Weights of a small self-supervised image encoder.
Model: 3.02M parameters, 32-pixel images, arch resnet, norm batchnorm, activation relu.
Rows from block 3 of a small self-supervised image encoder, named by matrix and row number. Rows with one number belong to one channel. Each number is 500 + 40 x the weight over its row's rms, rounded and kept within 0 to 999. All counts start at 0. Numbers have three digits each.
After each channel's rows are labels from the 100 images, of 14848, where the channel reaches its highest value: "place" is the part of the image that holds the peak. Only what is clearly more common there than usual is listed. The data: photos of plants, animals and fungi (iNaturalist). In brackets: how many of the 100.
# convs0: first 3x3 conv (model.blocks.3.convs.0.weight, 48x48x3x3, each kernel summed), inputs 0-47
# convs1: second 3x3 conv (model.blocks.3.convs.1.weight, 48x48x3x3, transposed, each kernel summed), outputs 0-47

convs0.7:551515505488505487509494540395501467475502518478527524552517438468484499527491500455471473493512513488522463377404509530510411483495489536571454
convs1.7:473509532451515503561484570485499501449364407516534552533483496472506540520462500484506530449487536503520492519474474484485473592501423517484495
place: centre (71)

convs0.0:543447523476466551498484463427498483464535505491479556571477494542490412538506426507514545485489537456498540465464465508434393475457487517474471
convs1.0:517445478474490487502489557502474538537599484528536526452520504416508492510492488444496505507593548535481463567489469502491505381497470527510441
place: centre (33)

convs0.21:511515512457480505452478499521502536512467537411441493484516484523505496453513447507459425461543444467442418489417503514468409513485513479578517
convs1.21:507462527510491509549541506479477506469739499493504497495537514510489511496499499504493505499494535539503498528503540540507489471499519479522506
place: centre (46)

convs0.15:480533459535448499519458378525509474483510497525569490403473479476465482487512542479524493438457475445540516508506478507554450505479545466494592
convs1.15:515421485504489492479480497462522416458454489527439491506469523480478419466495486483475483500439507399504502482550500488439501378488451511484537
place: bottom centre (37); bottom left (25)

convs0.19:505481519448503575416525499493510538574487546511485501565499458564530476548521574457537447466491534426529555533444492475527475455512544484464470
convs1.19:475509482470452520496500503473492488417452494504553458504512504526509491511511486511537506525512520524506496552467494508514508713464508501543500
place: bottom right (29)

convs0.25:498490462460462503503506538457487362491495535514485507499484506447448522496471443492496503475539538463467475449496465518448451394432493474475436
convs1.25:485517477501465462503504528498517520519348499492601528520507481506508522503504518486503486476479449558489493477509537500530498652501485495465509
place: top left (50)

convs0.18:414482463389524471501461495458519482460462463481457547493491505461477485456427446496503512485482496460490517449380509505474463492450486453465522
convs1.18:467468510399402486535503547487542496514342491503521534536503499552499517507474482547483467493508518489503477481480543489507481476468419525484513
place: top centre (44); top left (26)

convs0.3:408490495485502565441515491516499506503395537494409513507526498516524509562550491489518467458546522404520568486420488505501474483487522453511501
convs1.3:478485459477480506506529480471524518508367512484589489503506473501506500499494486487486502506515513571527459497500540519515491652409517499486476
place: centre (51)

convs0.29:466514520452507482518599537489515603533483505466492541501557500530502507482469449533412495528521458440448538446458488494524453585498501445514489
convs1.29:507454523456489519584491499502599509504553524484528487472500497541468536516456499516508522436517512594482380464496511495459461542506414500506508
place: centre (69)

convs0.33:500459521422528518486512496505491514595550547541521456446507470557436520544513506463514511541520466475476511491508545496558610453480563554516540
convs1.33:477505411500451482454490489512538451404422509484579490544492506504512480494513503522496516556465509549496469491501507496509488656504479485493525
place: middle right (47)

convs0.23:556432502494509497512515509444449458487552425516511503526485511431496497503500392529538572513465524475499469444459503549421481466438512556514463
convs1.23:506498474499497484474483515491496568638476492515501496476511520382508481486484491521477468485531514533512515507493509502501498342497546514472472
place: top left (73)

convs0.27:480496529483551517492476444496526505494553387517477515490479514506494471348434443508556541513478440511464529457498494490501520509514516494440533
convs1.27:499527502495529533508435545471509521522558504451592542435519504506451501508503494501487476560507562523489462523494584482508468624462567491461524
place: middle right (38); centre (34)

convs0.9:507554557544514526444532475569523608560508532463493476518511502522502487527545523426446498546614543474487493531543507501501440509527527503521482
convs1.9:493510370486488484503528473509519452522455516420550502555497504498494514489496503496542524496476496570481506462508516505499449659487465493521512
place: top centre (31)

convs0.36:487502552565472504509500506561521549539522547478428458496541504542509589531536503495462530477534521456468538513627554476503495506475536471555454
convs1.36:500534392489500501497523332474518487562437526446521490527503489515479505465505486483521501520490475570495491487525562510513470579498503494490498
place: centre (38)

convs0.8:494450469369542508463466465512504505525500487531519452465478488565457490466512471472583497507512515522430440495425499495482552419489530539503526
convs1.8:472452457505479499465475527507509487371459500506624493532489502490488483500468501548489496527458499495497490487501531491579529622464488487462527
place: middle right (53)

convs0.26:528429519433495507542519503448424454504555469470526458501493482411519484493503427456517566495418516465474487460508489544455495501418501547501464
convs1.26:502569545512481479515431460455530494609489514532527501462508495452515503499501488564475487561582525595501510520511509493518543477514593456461528
place: bottom centre (29)

convs0.14:501526494509495507506559581528568511480500508495497561479521540489539552471504497566493557573517502623510480518482509528538580595515516509523520
convs1.14:487494450495499485504487498475536462535268506496443490510482478513490498513466503505502496494497500474491487436490509496466498469494459517489496
place: centre (35)

convs0.43:476567521537477500432480416545502504509511534450465497513465562484469482511489453476514451541554557560402499565554455483436479530511500486495460
convs1.43:500494406489512510502511461508508481620326533493461510519490523475472503497472477493509479481512448502493527463495502509491469424473477521505507
place: top centre (31)

convs0.37:456446580498513505582457513482457510485617502511571489485494500504533542464511434497475494548415452476523520472514487562493484512512535499508573
convs1.37:503393556492500482488445501488543429485590515503495489489474527492472485489495482538412488491491525424515534508513506469461521371492498516483547
place: bottom left (34); bottom centre (34)

convs0.47:455473533515535482518555520549516412516479412480502480497514475506516497423496495484605486484486500519405568522469513530471549525513569521464541
convs1.47:515532479511550517509498500496502510484322494508556506486503544434475436424471497501516540529487518482469509503510502489532507601481519505457513
place: middle right (42)