Rows from block 3 of a small self-supervised image encoder, named by matrix and row number. Rows with one number belong to one channel. Each number is 200 + 40 x the weight over its row's rms, rounded and kept within 0 to 999. All counts start at 0.
After each channel's rows are labels from the 100 images, of 14848, where the channel reaches its highest value: "patch colour" is the nearest of a few named colours to the mean colour under the peak. Only what is clearly more common there than usual is listed. The data: photos of plants, animals and fungi (iNaturalist).
# convs0: first 3x3 conv (model.blocks.3.convs.0.weight, 48x48x3x3, each kernel summed), inputs 0-47
# convs1: second 3x3 conv (model.blocks.3.convs.1.weight, 48x48x3x3, transposed, each kernel summed), outputs 0-47

convs0.32,297,169,201,162,239,192,242,181,232,176,208,223,202,143,202,216,266,189,196,168,242,186,163,141,151,182,207,194,262,222,201,180,127,304,116,205,178,205,209,183,256,257,201,191,207,262,192,233
convs1.32,199,183,171,198,202,219,175,186,216,230,197,178,159,0,194,199,273,201,206,201,229,152,179,176,184,200,204,203,216,207,216,201,217,216,198,215,207,203,202,194,234,205,295,194,211,202,190,215
patch colour: white

convs0.30,224,196,200,172,224,218,248,238,196,186,124,202,181,239,141,181,193,266,238,118,223,180,191,168,190,113,187,231,250,233,200,151,81,181,139,247,147,224,189,200,161,177,165,231,211,199,162,200
convs1.30,206,206,278,197,213,238,198,185,217,233,253,313,255,243,223,209,171,249,136,202,186,179,145,202,202,206,169,181,186,203,144,211,256,83,166,237,280,183,207,194,218,221,211,199,249,201,189,226
patch colour: white

convs0.24,184,146,287,214,175,196,193,225,206,205,181,190,197,221,210,172,204,211,199,184,222,255,254,229,186,225,199,212,168,148,121,135,185,210,212,256,217,200,117,194,171,38,195,178,195,176,224,217
convs1.24,202,156,181,182,229,221,197,216,186,172,184,191,52,296,196,206,177,159,215,205,228,186,158,201,212,243,185,175,193,208,213,161,206,185,208,149,188,235,201,228,127,196,65,190,214,192,234,214
patch colour: black

convs0.39,192,221,217,184,203,260,108,215,125,211,173,201,171,186,221,160,117,146,225,199,193,198,196,161,215,246,178,168,176,143,126,230,252,119,194,207,215,192,156,222,193,97,194,200,195,148,213,154
convs1.39,209,232,95,198,196,206,220,261,174,164,185,200,283,238,232,176,200,207,207,242,225,183,205,211,202,216,186,181,196,187,195,279,178,366,194,266,199,218,232,240,207,185,235,173,209,191,208,180
patch colour: black

convs0.17,172,174,229,148,240,215,149,215,182,139,225,243,248,184,213,169,167,186,245,215,171,239,237,188,161,188,187,199,152,184,213,212,181,172,135,172,172,130,228,203,228,28,185,190,222,205,187,227
convs1.17,226,121,172,226,240,206,277,213,196,233,151,160,117,292,154,204,233,229,176,226,262,158,120,175,160,204,191,190,226,282,187,210,267,230,153,204,237,214,208,224,175,201,191,161,209,211,204,217
patch colour: white

convs0.13,165,88,207,48,207,169,227,188,181,198,243,215,181,209,213,225,200,310,198,204,197,246,201,214,159,192,152,211,207,193,193,186,169,152,185,218,162,120,200,231,182,159,194,190,198,176,200,211
convs1.13,184,158,191,172,154,197,229,181,253,168,257,104,223,231,190,185,178,169,225,200,197,225,171,195,229,177,147,221,165,195,191,199,207,167,218,104,227,192,259,194,98,160,167,119,131,238,183,246
patch colour: black

convs0.1,196,188,268,226,296,229,227,190,140,171,181,183,180,214,145,188,234,204,196,152,202,226,208,172,184,188,213,192,241,232,151,186,226,146,216,207,215,183,196,196,166,35,160,182,185,229,137,232
convs1.1,210,214,171,202,183,225,205,216,191,195,195,170,162,294,180,210,134,181,235,148,260,76,155,161,150,195,168,186,229,219,166,83,219,154,194,200,206,253,210,187,135,188,215,174,191,212,181,219
patch colour: white

convs0.46,206,203,243,204,150,205,206,143,234,227,199,236,192,218,251,166,216,157,187,225,97,237,172,279,242,222,177,179,140,163,198,256,186,193,161,164,175,317,211,183,167,190,172,236,237,136,217,163
convs1.46,178,267,183,158,184,196,186,209,117,161,243,189,329,210,270,168,245,187,188,196,175,210,206,217,213,224,228,189,192,147,203,164,146,282,210,214,204,212,261,219,232,174,296,233,208,197,224,204
patch colour: black

convs0.38,261,201,231,210,241,197,219,207,146,177,185,198,202,197,195,123,195,180,190,216,154,206,205,200,194,208,122,168,210,165,244,251,221,179,159,126,173,153,247,199,165,36,209,211,239,235,192,204
convs1.38,234,178,172,255,233,226,235,253,203,223,187,206,163,309,143,182,192,219,188,195,247,121,187,150,164,188,241,160,208,227,155,176,214,201,178,263,222,235,162,214,190,192,66,182,166,209,184,215
patch colour: white

convs0.40,160,153,256,219,228,207,236,207,150,182,194,237,218,259,215,137,211,237,242,208,191,210,250,211,159,255,132,230,215,144,187,205,213,106,191,117,204,155,235,231,185,99,240,212,227,193,167,233
convs1.40,246,174,131,209,232,232,195,196,199,210,186,175,275,102,157,192,177,207,196,170,242,127,147,150,162,149,201,172,211,211,183,198,227,202,202,196,176,261,193,179,158,194,67,143,179,210,166,209
patch colour: white