config.toml
model = "self-supervised image encoder"
dataset = "photos of plants, animals and fungi (iNaturalist)"
train_examples = 77898
image_size = 32
grayscale = true
crop_scale_min = 0.3
horizontal_flip = true
color_jitter = 0.6
method = "byol"
arch = "resnet"
norm = "batchnorm"
hidden_act = "relu"
depths = [4, 9, 4]
kernel_size = 3
stem = "single"
avg_pool_shortcut = true
widths = [48, 64, 96]
projector_hidden = 1024
projector_out = 128
projector_hidden_layers = 2
target_momentum = 0.99
init = "kaiming_normal"
residual_init = "none"
optimizer = "ademamix"
learning_rate = 0.00075
beta1 = 0.8
beta2 = 0.98
eps = 1e-10
beta3 = 0.9995
alpha = 2
max_grad_norm = 5.0
l1_shrink = 0.03
max_steps = 4500
batch_size = 256
epochs = 14.8
lr_schedule = "linear"
final_lr_fraction = 0
warmup_steps = 220
weight_decay = 0.4
Rows from block 3 of a small self-supervised image encoder, named by matrix and row number. Rows with one number belong to one channel. Each number is 500 + 25 x the weight over its row's rms, rounded and kept within 0 to 999. All counts start at 0. Numbers have three digits each.
Before each channel's rows are labels from the 100 images, of 14848, where the channel reaches its highest value: "responds to" is what is common among them. Only what is clearly more common there than usual is listed. The data: photos of plants, animals and fungi (iNaturalist). In brackets: how many of the 100, against the usual share in percent.
# convs0: first 3x3 conv (model.blocks.3.convs.0.weight, 48x48x3x3, each kernel summed), inputs 0-47
# convs1: second 3x3 conv (model.blocks.3.convs.1.weight, 48x48x3x3, transposed, each kernel summed), outputs 0-47

responds to: class Aves (84 vs 55.1)
convs0.34:510503519494512504498525537516516518551510513499516511479514500509495552522485479488462518539552477521485501489522524509489591528520505516496515
convs1.34:486534465492498483496486485492534483497412507477535519510492496506505513499500510531511510521500506530489477470497516492526500590513468496489509

responds to: class Aves (89 vs 55.1)
convs0.4:535542492523474486505517509544529502507490501508517510486497537499503510509500551515497523493489498578504521518513486492532543556515480514514546
convs1.4:494492478491499499490495492484543419490455504500448495514444498504481493490491503503513505505486497486497481468493503497469503495503409503490499

responds to: class Aves (90 vs 55.1)
convs0.2:494472543462511532449517489510519518533478498500482468539521495514495514497525509469540503501509448491442532464515514514480508507498527542508503
convs1.2:516515523507487510537479505478473493447469490503547491503504493513504504496498504489497524510493532533455500546471522507511503598486523502491510

responds to: class Aves (84 vs 55.1)
convs0.11:495490584470527499522511494498500531490515469504501514531496506558531498486494475516524503517476500505501536492452493517454458507462508518509517
convs1.11:514471515509523513498492498480486517495608488505515482502513516455480487489496480481456522506523542485505525519488519504483508459503538491501525

responds to: class Aves (85 vs 55.1)
convs0.45:486514435534459475492498425508484470499501482498492490478496505431496503508508514491464484462497507506504507511503472473471461511498505478476477
convs1.45:509515499498500511495508472495518479573388509500431493504482508493505504490496505487503499493491489500511504490524512508496494464476486528492496

responds to: class Aves (85 vs 55.1)
convs0.22:490534477542480494545510500516518516507503492522534521471502528493513506512506558515488514487506482543523505516500516496564525526500537489510566
convs1.22:500488484501500488494481482488530442513400507505445492515459504499485483484493498493501499506469502476498480476510501504471500458499448494492510

responds to: order Passeriformes (52 vs 25)
convs0.20:505465466503534506442491463494494461501476508475521417509514495482502485510504476470508489463490517468478483517521488498483546485471512492478494
convs1.20:511556443499497504489498483467503494504420504488552507502499511504498498495498505511507501531505496539500508488508512497534516585498512490481506

responds to: class Aves (83 vs 55.1)
convs0.5:535456537448547530508462513510501514529502494520493472507499473542489515491522501487531491516510480488474526490502520493514550490478550545500518
convs1.5:499499482501503500491512507498510507439509504501572496503495502497486491491504502499502510529484506520504512502501506493523508629496503496487519

responds to: class Aves (83 vs 55.1); order Passeriformes (52 vs 25)
convs0.28:478513504479476555492498485515503501503487518436450466517521494500510493476517453481499503449515512467469491492506503511474448500487474461516474
convs1.28:503517437497479481511502487488485531544434530489530524533520497510477524504498489500489500511521492569508456494495545529501475503492520500507503

responds to: phylum Chordata (95 vs 60.9); class Aves (91 vs 55.1)
convs0.12:503575503504471522501536482513512537527496500504502535519488536502491506510488510518504521516512483556478554519509490489522552554523498491497511
convs1.12:501499484497501503503498495487552448532363505490471505492485501500497504499491494513523513492502497497495497483496498499486493508496470514495496

responds to: phylum Chordata (92 vs 60.9)
convs0.31:471498530531507517530515484473492485498514498427486540522508523437518502484479484514480495504529503469530486520475488535514445530496493490521510
convs1.31:508491460506511504500500497508519480562406493504452515505490517482483498498480493490519508465494508488504499479517496491464489431477485516480503

responds to: order Passeriformes (50 vs 25)
convs0.41:495476511500467508473531495468494482506484478509495521552504526501493496528492530503496488452473493488494531490477472487452403507492484487484498
convs1.41:500496552465475528533475511475489506532468500498526510485499494510511528514519455478500513459517531530471526537483479523454473491493474540534483

responds to: class Aves (86 vs 55.1); order Passeriformes (51 vs 25)
convs0.35:499508514501500540466506497504482507508486494472477500526504494494515487511536499504499486456503517501489505513465482497455384521480514488494464
convs1.35:504504492505477516524541489477478515515549491479530493499520504457488497504507483487512508482546501594477538515488498524510490520479494532534473

responds to: class Aves (93 vs 55.1); phylum Chordata (93 vs 60.9); order Passeriformes (54 vs 25)
convs0.42:480471506482518486502521498516497508509410466492516480488514490522489504491505515492537482479482494562460538500487481484487544513529521510460501
convs1.42:497529476502510520500479496493500500495393497502527496497487499488497488497498499498518511516487501484487498503495514496532503609499513501481498

responds to: order Passeriformes (54 vs 25)
convs0.10:482474492437481505480496455520499504521496505465496463483538472487506480475511470478489519470506535440483481499506507518450482496461487468523503
convs1.10:492540480502510504515489497481509509491532526493568529513514499510499526505507496516497499524499504529501428508507550508526510583508533497497509

responds to: class Aves (87 vs 55.1)
convs0.44:506517508508512503500506568526521509539489506521503527488521528520507514521504529531519509512522483558507537506500523497535559550531512528500523
convs1.44:494496442489492493490486481475531464479381499487471484504478497502499497484485506507514522517490508477502456470496507497483506497508477493486501