python train.py --arch="resnet" --model="self-supervised image encoder" --dataset="photos of plants, animals and fungi (iNaturalist)" --train_examples=77898 --image_size=32 --grayscale=true --crop_scale_min=0.3 --horizontal_flip=true --color_jitter=0.6 --method="byol" --norm="batchnorm" --hidden_act="relu" --depths=[4, 9, 4] --kernel_size=3 --stem="single" --avg_pool_shortcut=true --widths=[48, 64, 96] --projector_hidden=1024 --projector_out=128 --projector_hidden_layers=2 --target_momentum=0.99 --init="kaiming_normal" --residual_init="none" --optimizer="ademamix" --learning_rate=0.00075 --beta1=0.8 --beta2=0.98 --eps=1e-10 --beta3=0.9995 --alpha=2 --max_grad_norm=5.0 --l1_shrink=0.03 --max_steps=4500 --batch_size=256 --epochs=14.8 --lr_schedule="linear" --final_lr_fraction=0 --warmup_steps=220 --weight_decay=0.4
Rows from block 6 of a small self-supervised image encoder, named by matrix and row number. Rows with one number belong to one channel. Each number is 128 + 24 x the weight over its row's rms, rounded and kept within 0 to 255. All counts start at 0. Numbers have three digits each.
After each channel's rows are labels from the 100 images, of 14848, where the channel reaches its highest value: "patch colour" is the nearest of a few named colours to the mean colour under the peak. Only what is clearly more common there than usual is listed. The data: photos of plants, animals and fungi (iNaturalist).
# convs0: first 3x3 conv (model.blocks.6.convs.0.weight, 64x64x3x3, each kernel summed), inputs 0-63
# convs1: second 3x3 conv (model.blocks.6.convs.1.weight, 64x64x3x3, transposed, each kernel summed), outputs 0-63

convs0.39:152113092184122116079139119138093109107139112135113130090139127129136133102120145119120111109122110116126129065124115134078115112070122114131128114117127118064123078135138148130072114111124131
convs1.39:127126138132133126127255099122132128125131129120129131149130119125120128121127118132122120130129128124129127126129125128123123129153129140126124143127124136119127118128124155117136131131129128
patch colour: white

convs0.59:148146121172170095107137152119098122113130127146167131119120098156147120134116120138066108128113129172147142115127124143094127129127125106129147129167119137169189094138115206119117129118131143
convs1.59:125125130129129128124255137127129128127129129122126129149126128128126130127126129129128133071127127126128130127132128128128128116134128134130129129132128129127123131127127121135135127129127127
patch colour: black

convs0.23:149124097139096135096088149128045133098135112135128123133134125126140133126127125101113075119075093093129139146139138133098105092135116123115152099093093127139136102102133124114103076126100135
convs1.23:130128128129129128126255127128130127128128129131130129126128127127127128128130128129128128132128130129129128129124128128128128129128128128128130129128128129128129127128128129126127128128127127
patch colour: white

convs0.38:144137087189157124094126169118114114126127123159153128113122114158164115149127112130068111140105140152141124116100137136091119129117126100102146124167118156152189097133137185121103127123112136
convs1.38:124126129129127128128255126127128128128127128129116128133127128126124128128128127128126131092128124128128128128128128128129129115139128135129131127129128128125125129126129120130131128129127127
patch colour: black

convs0.42:117121120094108107143092096117105111134117100075138115125113111120097093124118117110115124125140063113086107126153104120144116117121124126130089071099123109125130159109094098128141139110062106
convs1.42:129128127129129128128000137128129130129128130128131129131127128133129132128127130130125132139130128130131129128128127129127128134139128130132129127131128130129130126132127128127128129128131129
patch colour: black

convs0.14:102124134034124134136123107114127133118123110115128128122117112098073139106138132129117142106126128049111127081127124085116127102077143108150102127125112126123116164113110131143153117139120100
convs1.14:129128128129128128127000132128128128128128128126128128129128128128129130128127129129127126140128128130129127128128128129128128128132128131125128128129128129130129123129128128126125128128129127
patch colour: white; black

convs0.18:162155123133129108132094114156103108145137123085124110124139161134147139112096107133159133138136085184139152140130073185085126131143120154118120054141134139162136128135127133136096124107138112
convs1.18:127123127126124123121000147127128120126129131093097128144132123127112126122130122126130129035129126116139102130129126127129127122134132125126120133125127129119135139126128128121130122130121119
patch colour: white

convs0.2:146104125136141114129125136114120126151118141143171149151083120097134100153156126162099124124144177123150127143126136117125151159170099120134109132146163163114097157152114217149136142144102100
convs1.2:127128127128129128126000129128128130128128129119117129131126129128128128127127131128125131119128123129128129127129128128127127126134128132128128129129128128129128130128129098131130127128129128
patch colour: black

convs0.52:146117122141131099127136141141111112138103155157150153128093154125155092143120117166162127169124113229133114126125121190121139139147118134129141113157134133075129121152122152155117145134149123
convs1.52:124137121129132130115000141135129126127123132098169130141126129129126128125129127128119127044120136128132130128131128131131127129136126132120130128131127130136133129129133049136126126127126120
patch colour: black

convs0.29:103119129089131109111112132125134130119133073109134092113125125131124115107095127090117106122123140124119128092123113111126086074042130105113132117115092116114137099065132118081118112119134138
convs1.29:131129126132128128119000135128128126126126129140140130123127126121128125125128131133129135054127143125130127130118128129133128158138128127124128132136127131134128113127128106129132128127127128
patch colour: white

convs0.30:160150119163130081153113125106104131142176121139129118107134106154140138131104135133038114137132109155121137087125118100061135101079126107105129126138135125125170114120110163127130133121130135
convs1.30:126128130130129128120255129127129127127128130133132129136127127126124127124126127128129128090128129127128128128128128129128128128133129132129130132131127129124127122128128141126130125129128128
patch colour: black

convs0.3:130142152100162144140121110141239129132138150121148144143113133122126136115113149142139141140129173125153188129133123158126136129125132139131144118185133144174140130132120139124133140131189130
convs1.3:131117128129128126128000158128129129124125128107089128144131129127127129119128123128126131078127135120143105133133127129129127138138128139124100130129129128129127133128129130132133129129123123
patch colour: black

convs0.24:142135147117172143140148153133153146141144129118122142146126123117131181119137150134142135123132159081182126155133127112139141172153144136136119125133133154243151139139155141131142137154131122
convs1.24:128126128128127128128000132128128128127128128123114128129128128128127129127128128128127130123128127127129126129129128128128128125131128131127125128128128127127127132128128117130129128128127127
patch colour: black