{
  "train_examples": 77898,
  "crop_scale_min": 0.3,
  "arch": "resnet",
  "depths": [4, 9, 4],
  "projector_hidden_layers": 2,
  "init": "kaiming_normal",
  "residual_init": "none",
  "optimizer": "ademamix",
  "learning_rate": 0.00075,
  "beta1": 0.8,
  "lr_schedule": "linear"
}
Rows from block 9, named by matrix and row number. Rows with one number belong to one channel. Each number is 128 + 32 x the weight over its row's rms, rounded and kept within 0 to 255. All counts start at 0. Numbers have three digits each. After the name is the row's rms in percent of the matrix's.
# convs0: first 3x3 conv (model.blocks.9.convs.0.weight, 64x64x3x3), inputs 39-51, a 3x3 kernel for each
# convs1: second 3x3 conv (model.blocks.9.convs.1.weight, 64x64x3x3, transposed), outputs 39-51, a 3x3 kernel for each
convs0.4 058:128126132143116162149182136147139125153148149179185169130128123130137127137134142144143154165161151158173154128138141139147150131142141127118125146129130136124136120122124127118126124120123149150151186201176176189165155158158155177163146164151162179165161165175160172163143160155145154150150186150132135130142142139132129130223164162214190179172168159
convs1.4 024:128128128128128128128128128123127128122126128124127128128128128128128128128128128127126128127128128127128130128128128128128128128128128128129128128128128128128128128129128129129129128129129128128128128128128128128128128128128128128128128128128128128128128127127128127127128130130129129129128129128129129130129129128129130129100124112102108088076080060
convs0.6 055:118122131120110122131107119127125126121117125122126134118098093101075079099101091138145145136130141126119131109112128089081110080049115126128126129131127126127127120115115120113116124111109098102108075078077074058063101097083096087088108108103118109108121114109117115107098106062096099075074096052125102094111106091102096083130134127139139135126130129
convs1.6 064:128128128128128128128128128127127127127126125127127125128128128128128128128128127126126127127128128128128128128128128128128128128128128128128128128128128128128128128129129128128128128128128128128128128129128128128128128128128128128128128128128128128128128128128128128128127128128128128127128129128126127128128128127128128128123126121136138133137136139
convs0.19 796:118122119106121107123124119125115117106120108094094108114122111112100123117108114103105114104103111104098106117095121104125108115102109126124128129119125119120116126130143129135123131136137083081080055060058070068084103093101084104101086096098112088108084073089088092094102103087083078094069090103127111127102086111120107102111089101103084100107081093
convs1.19 061:128128128128128128128128128129128129129128128129128128128128128128128129128130129127127128127128128127128128128128128128128128128128128128128128128128128128128128127127127127128127127127127129128128129129128128128128128128128128128128128128128128128128128128128128128128128129128128128127128128127130130131129130129129130129132136126138138125133138129
convs0.40 008:120132133130125126135127126137141135145143140142138133138117118133117108114098107127127132127128132129124124054065114049072097065073088124123125122122122125125123125117112123114110121115110086082114091081108102096110120119124119122117121120118120106110111107099111108105027066131042074132066078131123108108118108109104104104123135142124137143125139148
convs1.40 200:128128128128128128128128128128128128127128128128128128129128128128129128129129128128128128128128128128128128128128128128128128128128128128128128128128128128128128128128128128128128128128128128128128128128128128128128128128128128128128128128128128128128128128128128128128128128128127128128128128128129129128128128128128128129129137135128134130126131130