Weights of a small self-supervised image encoder.
Model: 3.02M parameters, arch resnet, depths [4, 9, 4].
Data: 77898 training examples, 14.8 epochs.
Rows from block 10 of a small self-supervised image encoder, named by matrix and row number. Rows with one number belong to one channel. Each number is 200 + 40 x the weight over its row's rms, rounded and kept within 0 to 999. All counts start at 0.
After each channel's rows are labels from the 100 images, of 14848, where the channel reaches its highest value: "patch colour" is the nearest of a few named colours to the mean colour under the peak. Only what is clearly more common there than usual is listed. The data: photos of plants, animals and fungi (iNaturalist). In brackets: how many of the 100.
# convs0: first 3x3 conv (model.blocks.10.convs.0.weight, 64x64x3x3, each kernel summed), inputs 0-63
# convs1: second 3x3 conv (model.blocks.10.convs.1.weight, 64x64x3x3, transposed, each kernel summed), outputs 0-63

convs0.6,161,150,224,231,204,203,234,258,220,227,278,274,205,171,213,293,256,223,214,209,237,150,306,231,250,219,224,250,235,224,170,224,245,252,193,219,160,235,221,246,222,230,145,222,216,213,217,243,251,221,224,194,219,205,209,243,185,223,216,233,266,217,258,119
convs1.6,200,200,200,200,200,200,200,0,200,200,200,200,193,200,200,200,200,200,200,200,200,200,200,201,200,200,200,200,200,200,200,200,200,200,200,200,200,200,200,200,200,200,200,200,200,200,200,200,200,200,200,200,213,200,200,237,200,200,200,200,200,200,200,200
patch colour: black (60)

convs0.16,204,196,197,191,202,189,185,175,243,178,204,187,182,227,212,161,156,140,164,197,171,256,159,192,167,183,153,158,166,139,197,184,150,132,212,179,182,151,153,158,183,145,159,43,186,165,179,218,194,206,132,235,203,205,141,139,175,176,154,163,127,163,161,228
convs1.16,200,200,200,200,200,200,200,517,200,200,200,200,198,200,200,200,200,200,200,200,200,200,200,198,200,200,200,200,200,200,200,200,200,200,200,200,200,200,199,200,200,200,200,200,200,200,200,200,200,200,200,200,156,200,200,192,200,200,200,200,200,200,200,200
patch colour: white (34)

convs0.58,237,232,228,229,196,213,217,221,215,214,419,231,196,236,220,214,241,207,213,233,180,244,229,224,287,209,205,218,243,201,203,207,208,219,212,197,210,267,206,230,204,211,225,211,203,201,226,242,237,211,205,299,230,222,210,214,193,233,204,206,259,209,249,204
convs1.58,200,200,200,200,200,200,200,0,200,200,200,200,190,200,200,200,200,200,200,200,200,200,200,201,200,200,200,200,200,200,200,200,200,200,200,200,200,200,200,200,200,200,200,200,200,200,200,200,200,200,200,200,211,200,200,277,200,200,200,200,200,200,200,200
patch colour: black (50)

convs0.47,179,206,173,160,209,168,203,200,158,190,78,194,200,190,50,193,187,172,111,184,197,180,194,144,176,200,188,176,100,185,235,176,197,169,186,201,190,148,191,162,199,193,188,153,196,207,146,151,150,169,172,166,139,181,182,147,198,147,165,182,155,189,181,206
convs1.47,200,200,200,200,200,200,200,357,200,200,200,200,206,200,200,200,200,200,200,200,200,200,200,203,200,200,200,200,200,200,200,200,200,200,200,200,200,200,201,200,200,200,200,200,200,200,200,200,200,200,200,200,268,200,200,470,200,200,200,200,200,200,200,200
patch colour: white (35)

convs0.14,253,232,230,218,162,235,200,212,223,205,424,224,200,191,238,219,259,208,235,221,198,209,214,236,274,200,199,214,234,210,170,216,224,237,209,214,212,259,209,220,206,196,196,213,190,192,227,243,257,226,217,266,249,243,220,215,206,230,212,200,229,219,237,196
convs1.14,200,200,200,200,200,200,200,0,200,200,200,200,188,200,200,200,200,200,200,200,200,200,200,200,200,200,200,200,200,200,200,200,200,200,200,200,200,200,200,200,200,200,200,200,200,200,200,200,200,200,200,200,211,200,200,262,200,200,200,200,200,200,200,200
patch colour: black (58)

convs0.36,136,200,186,134,189,246,197,171,172,160,132,189,205,190,178,201,182,173,220,171,187,166,170,183,142,179,183,165,83,179,186,206,192,200,183,195,187,176,190,108,172,118,171,131,176,187,161,131,160,215,192,160,142,203,177,109,197,153,179,169,110,191,164,205
convs1.36,200,200,200,200,200,200,200,467,200,200,200,200,210,200,200,200,200,200,200,200,200,200,200,203,200,200,200,200,200,200,200,200,200,200,200,200,200,200,200,200,200,200,200,200,200,200,200,200,200,200,200,200,232,200,200,373,200,200,200,200,200,200,200,200
patch colour: black (46)

convs0.34,196,199,173,91,212,155,190,186,106,200,123,193,208,188,84,199,183,141,146,183,203,194,181,158,143,167,173,201,131,183,205,184,192,156,165,190,179,152,186,162,200,150,169,159,197,184,195,158,163,150,188,155,170,200,149,167,193,153,162,140,131,191,159,196
convs1.34,200,200,200,200,201,200,200,490,200,200,200,200,209,200,200,200,200,200,200,200,200,200,200,197,200,200,200,200,200,200,200,200,200,200,200,200,200,200,200,199,200,199,200,200,200,200,200,200,201,200,200,200,69,200,200,163,200,200,200,200,200,200,200,200
patch colour: white (41)

convs0.41,243,191,221,229,190,196,199,213,215,208,431,227,183,210,227,207,245,211,212,241,195,235,234,230,308,201,205,223,228,201,194,207,214,219,208,217,208,250,209,223,206,212,236,227,213,197,219,236,240,205,210,279,239,221,206,219,223,229,213,209,243,215,225,189
convs1.41,200,200,200,200,200,200,200,0,200,200,200,200,189,200,200,200,200,200,200,200,200,200,200,200,200,200,200,200,200,200,200,200,200,200,200,200,200,200,200,200,200,200,200,200,200,200,200,200,200,200,200,200,210,200,200,253,200,200,200,200,200,200,200,200
patch colour: black (45)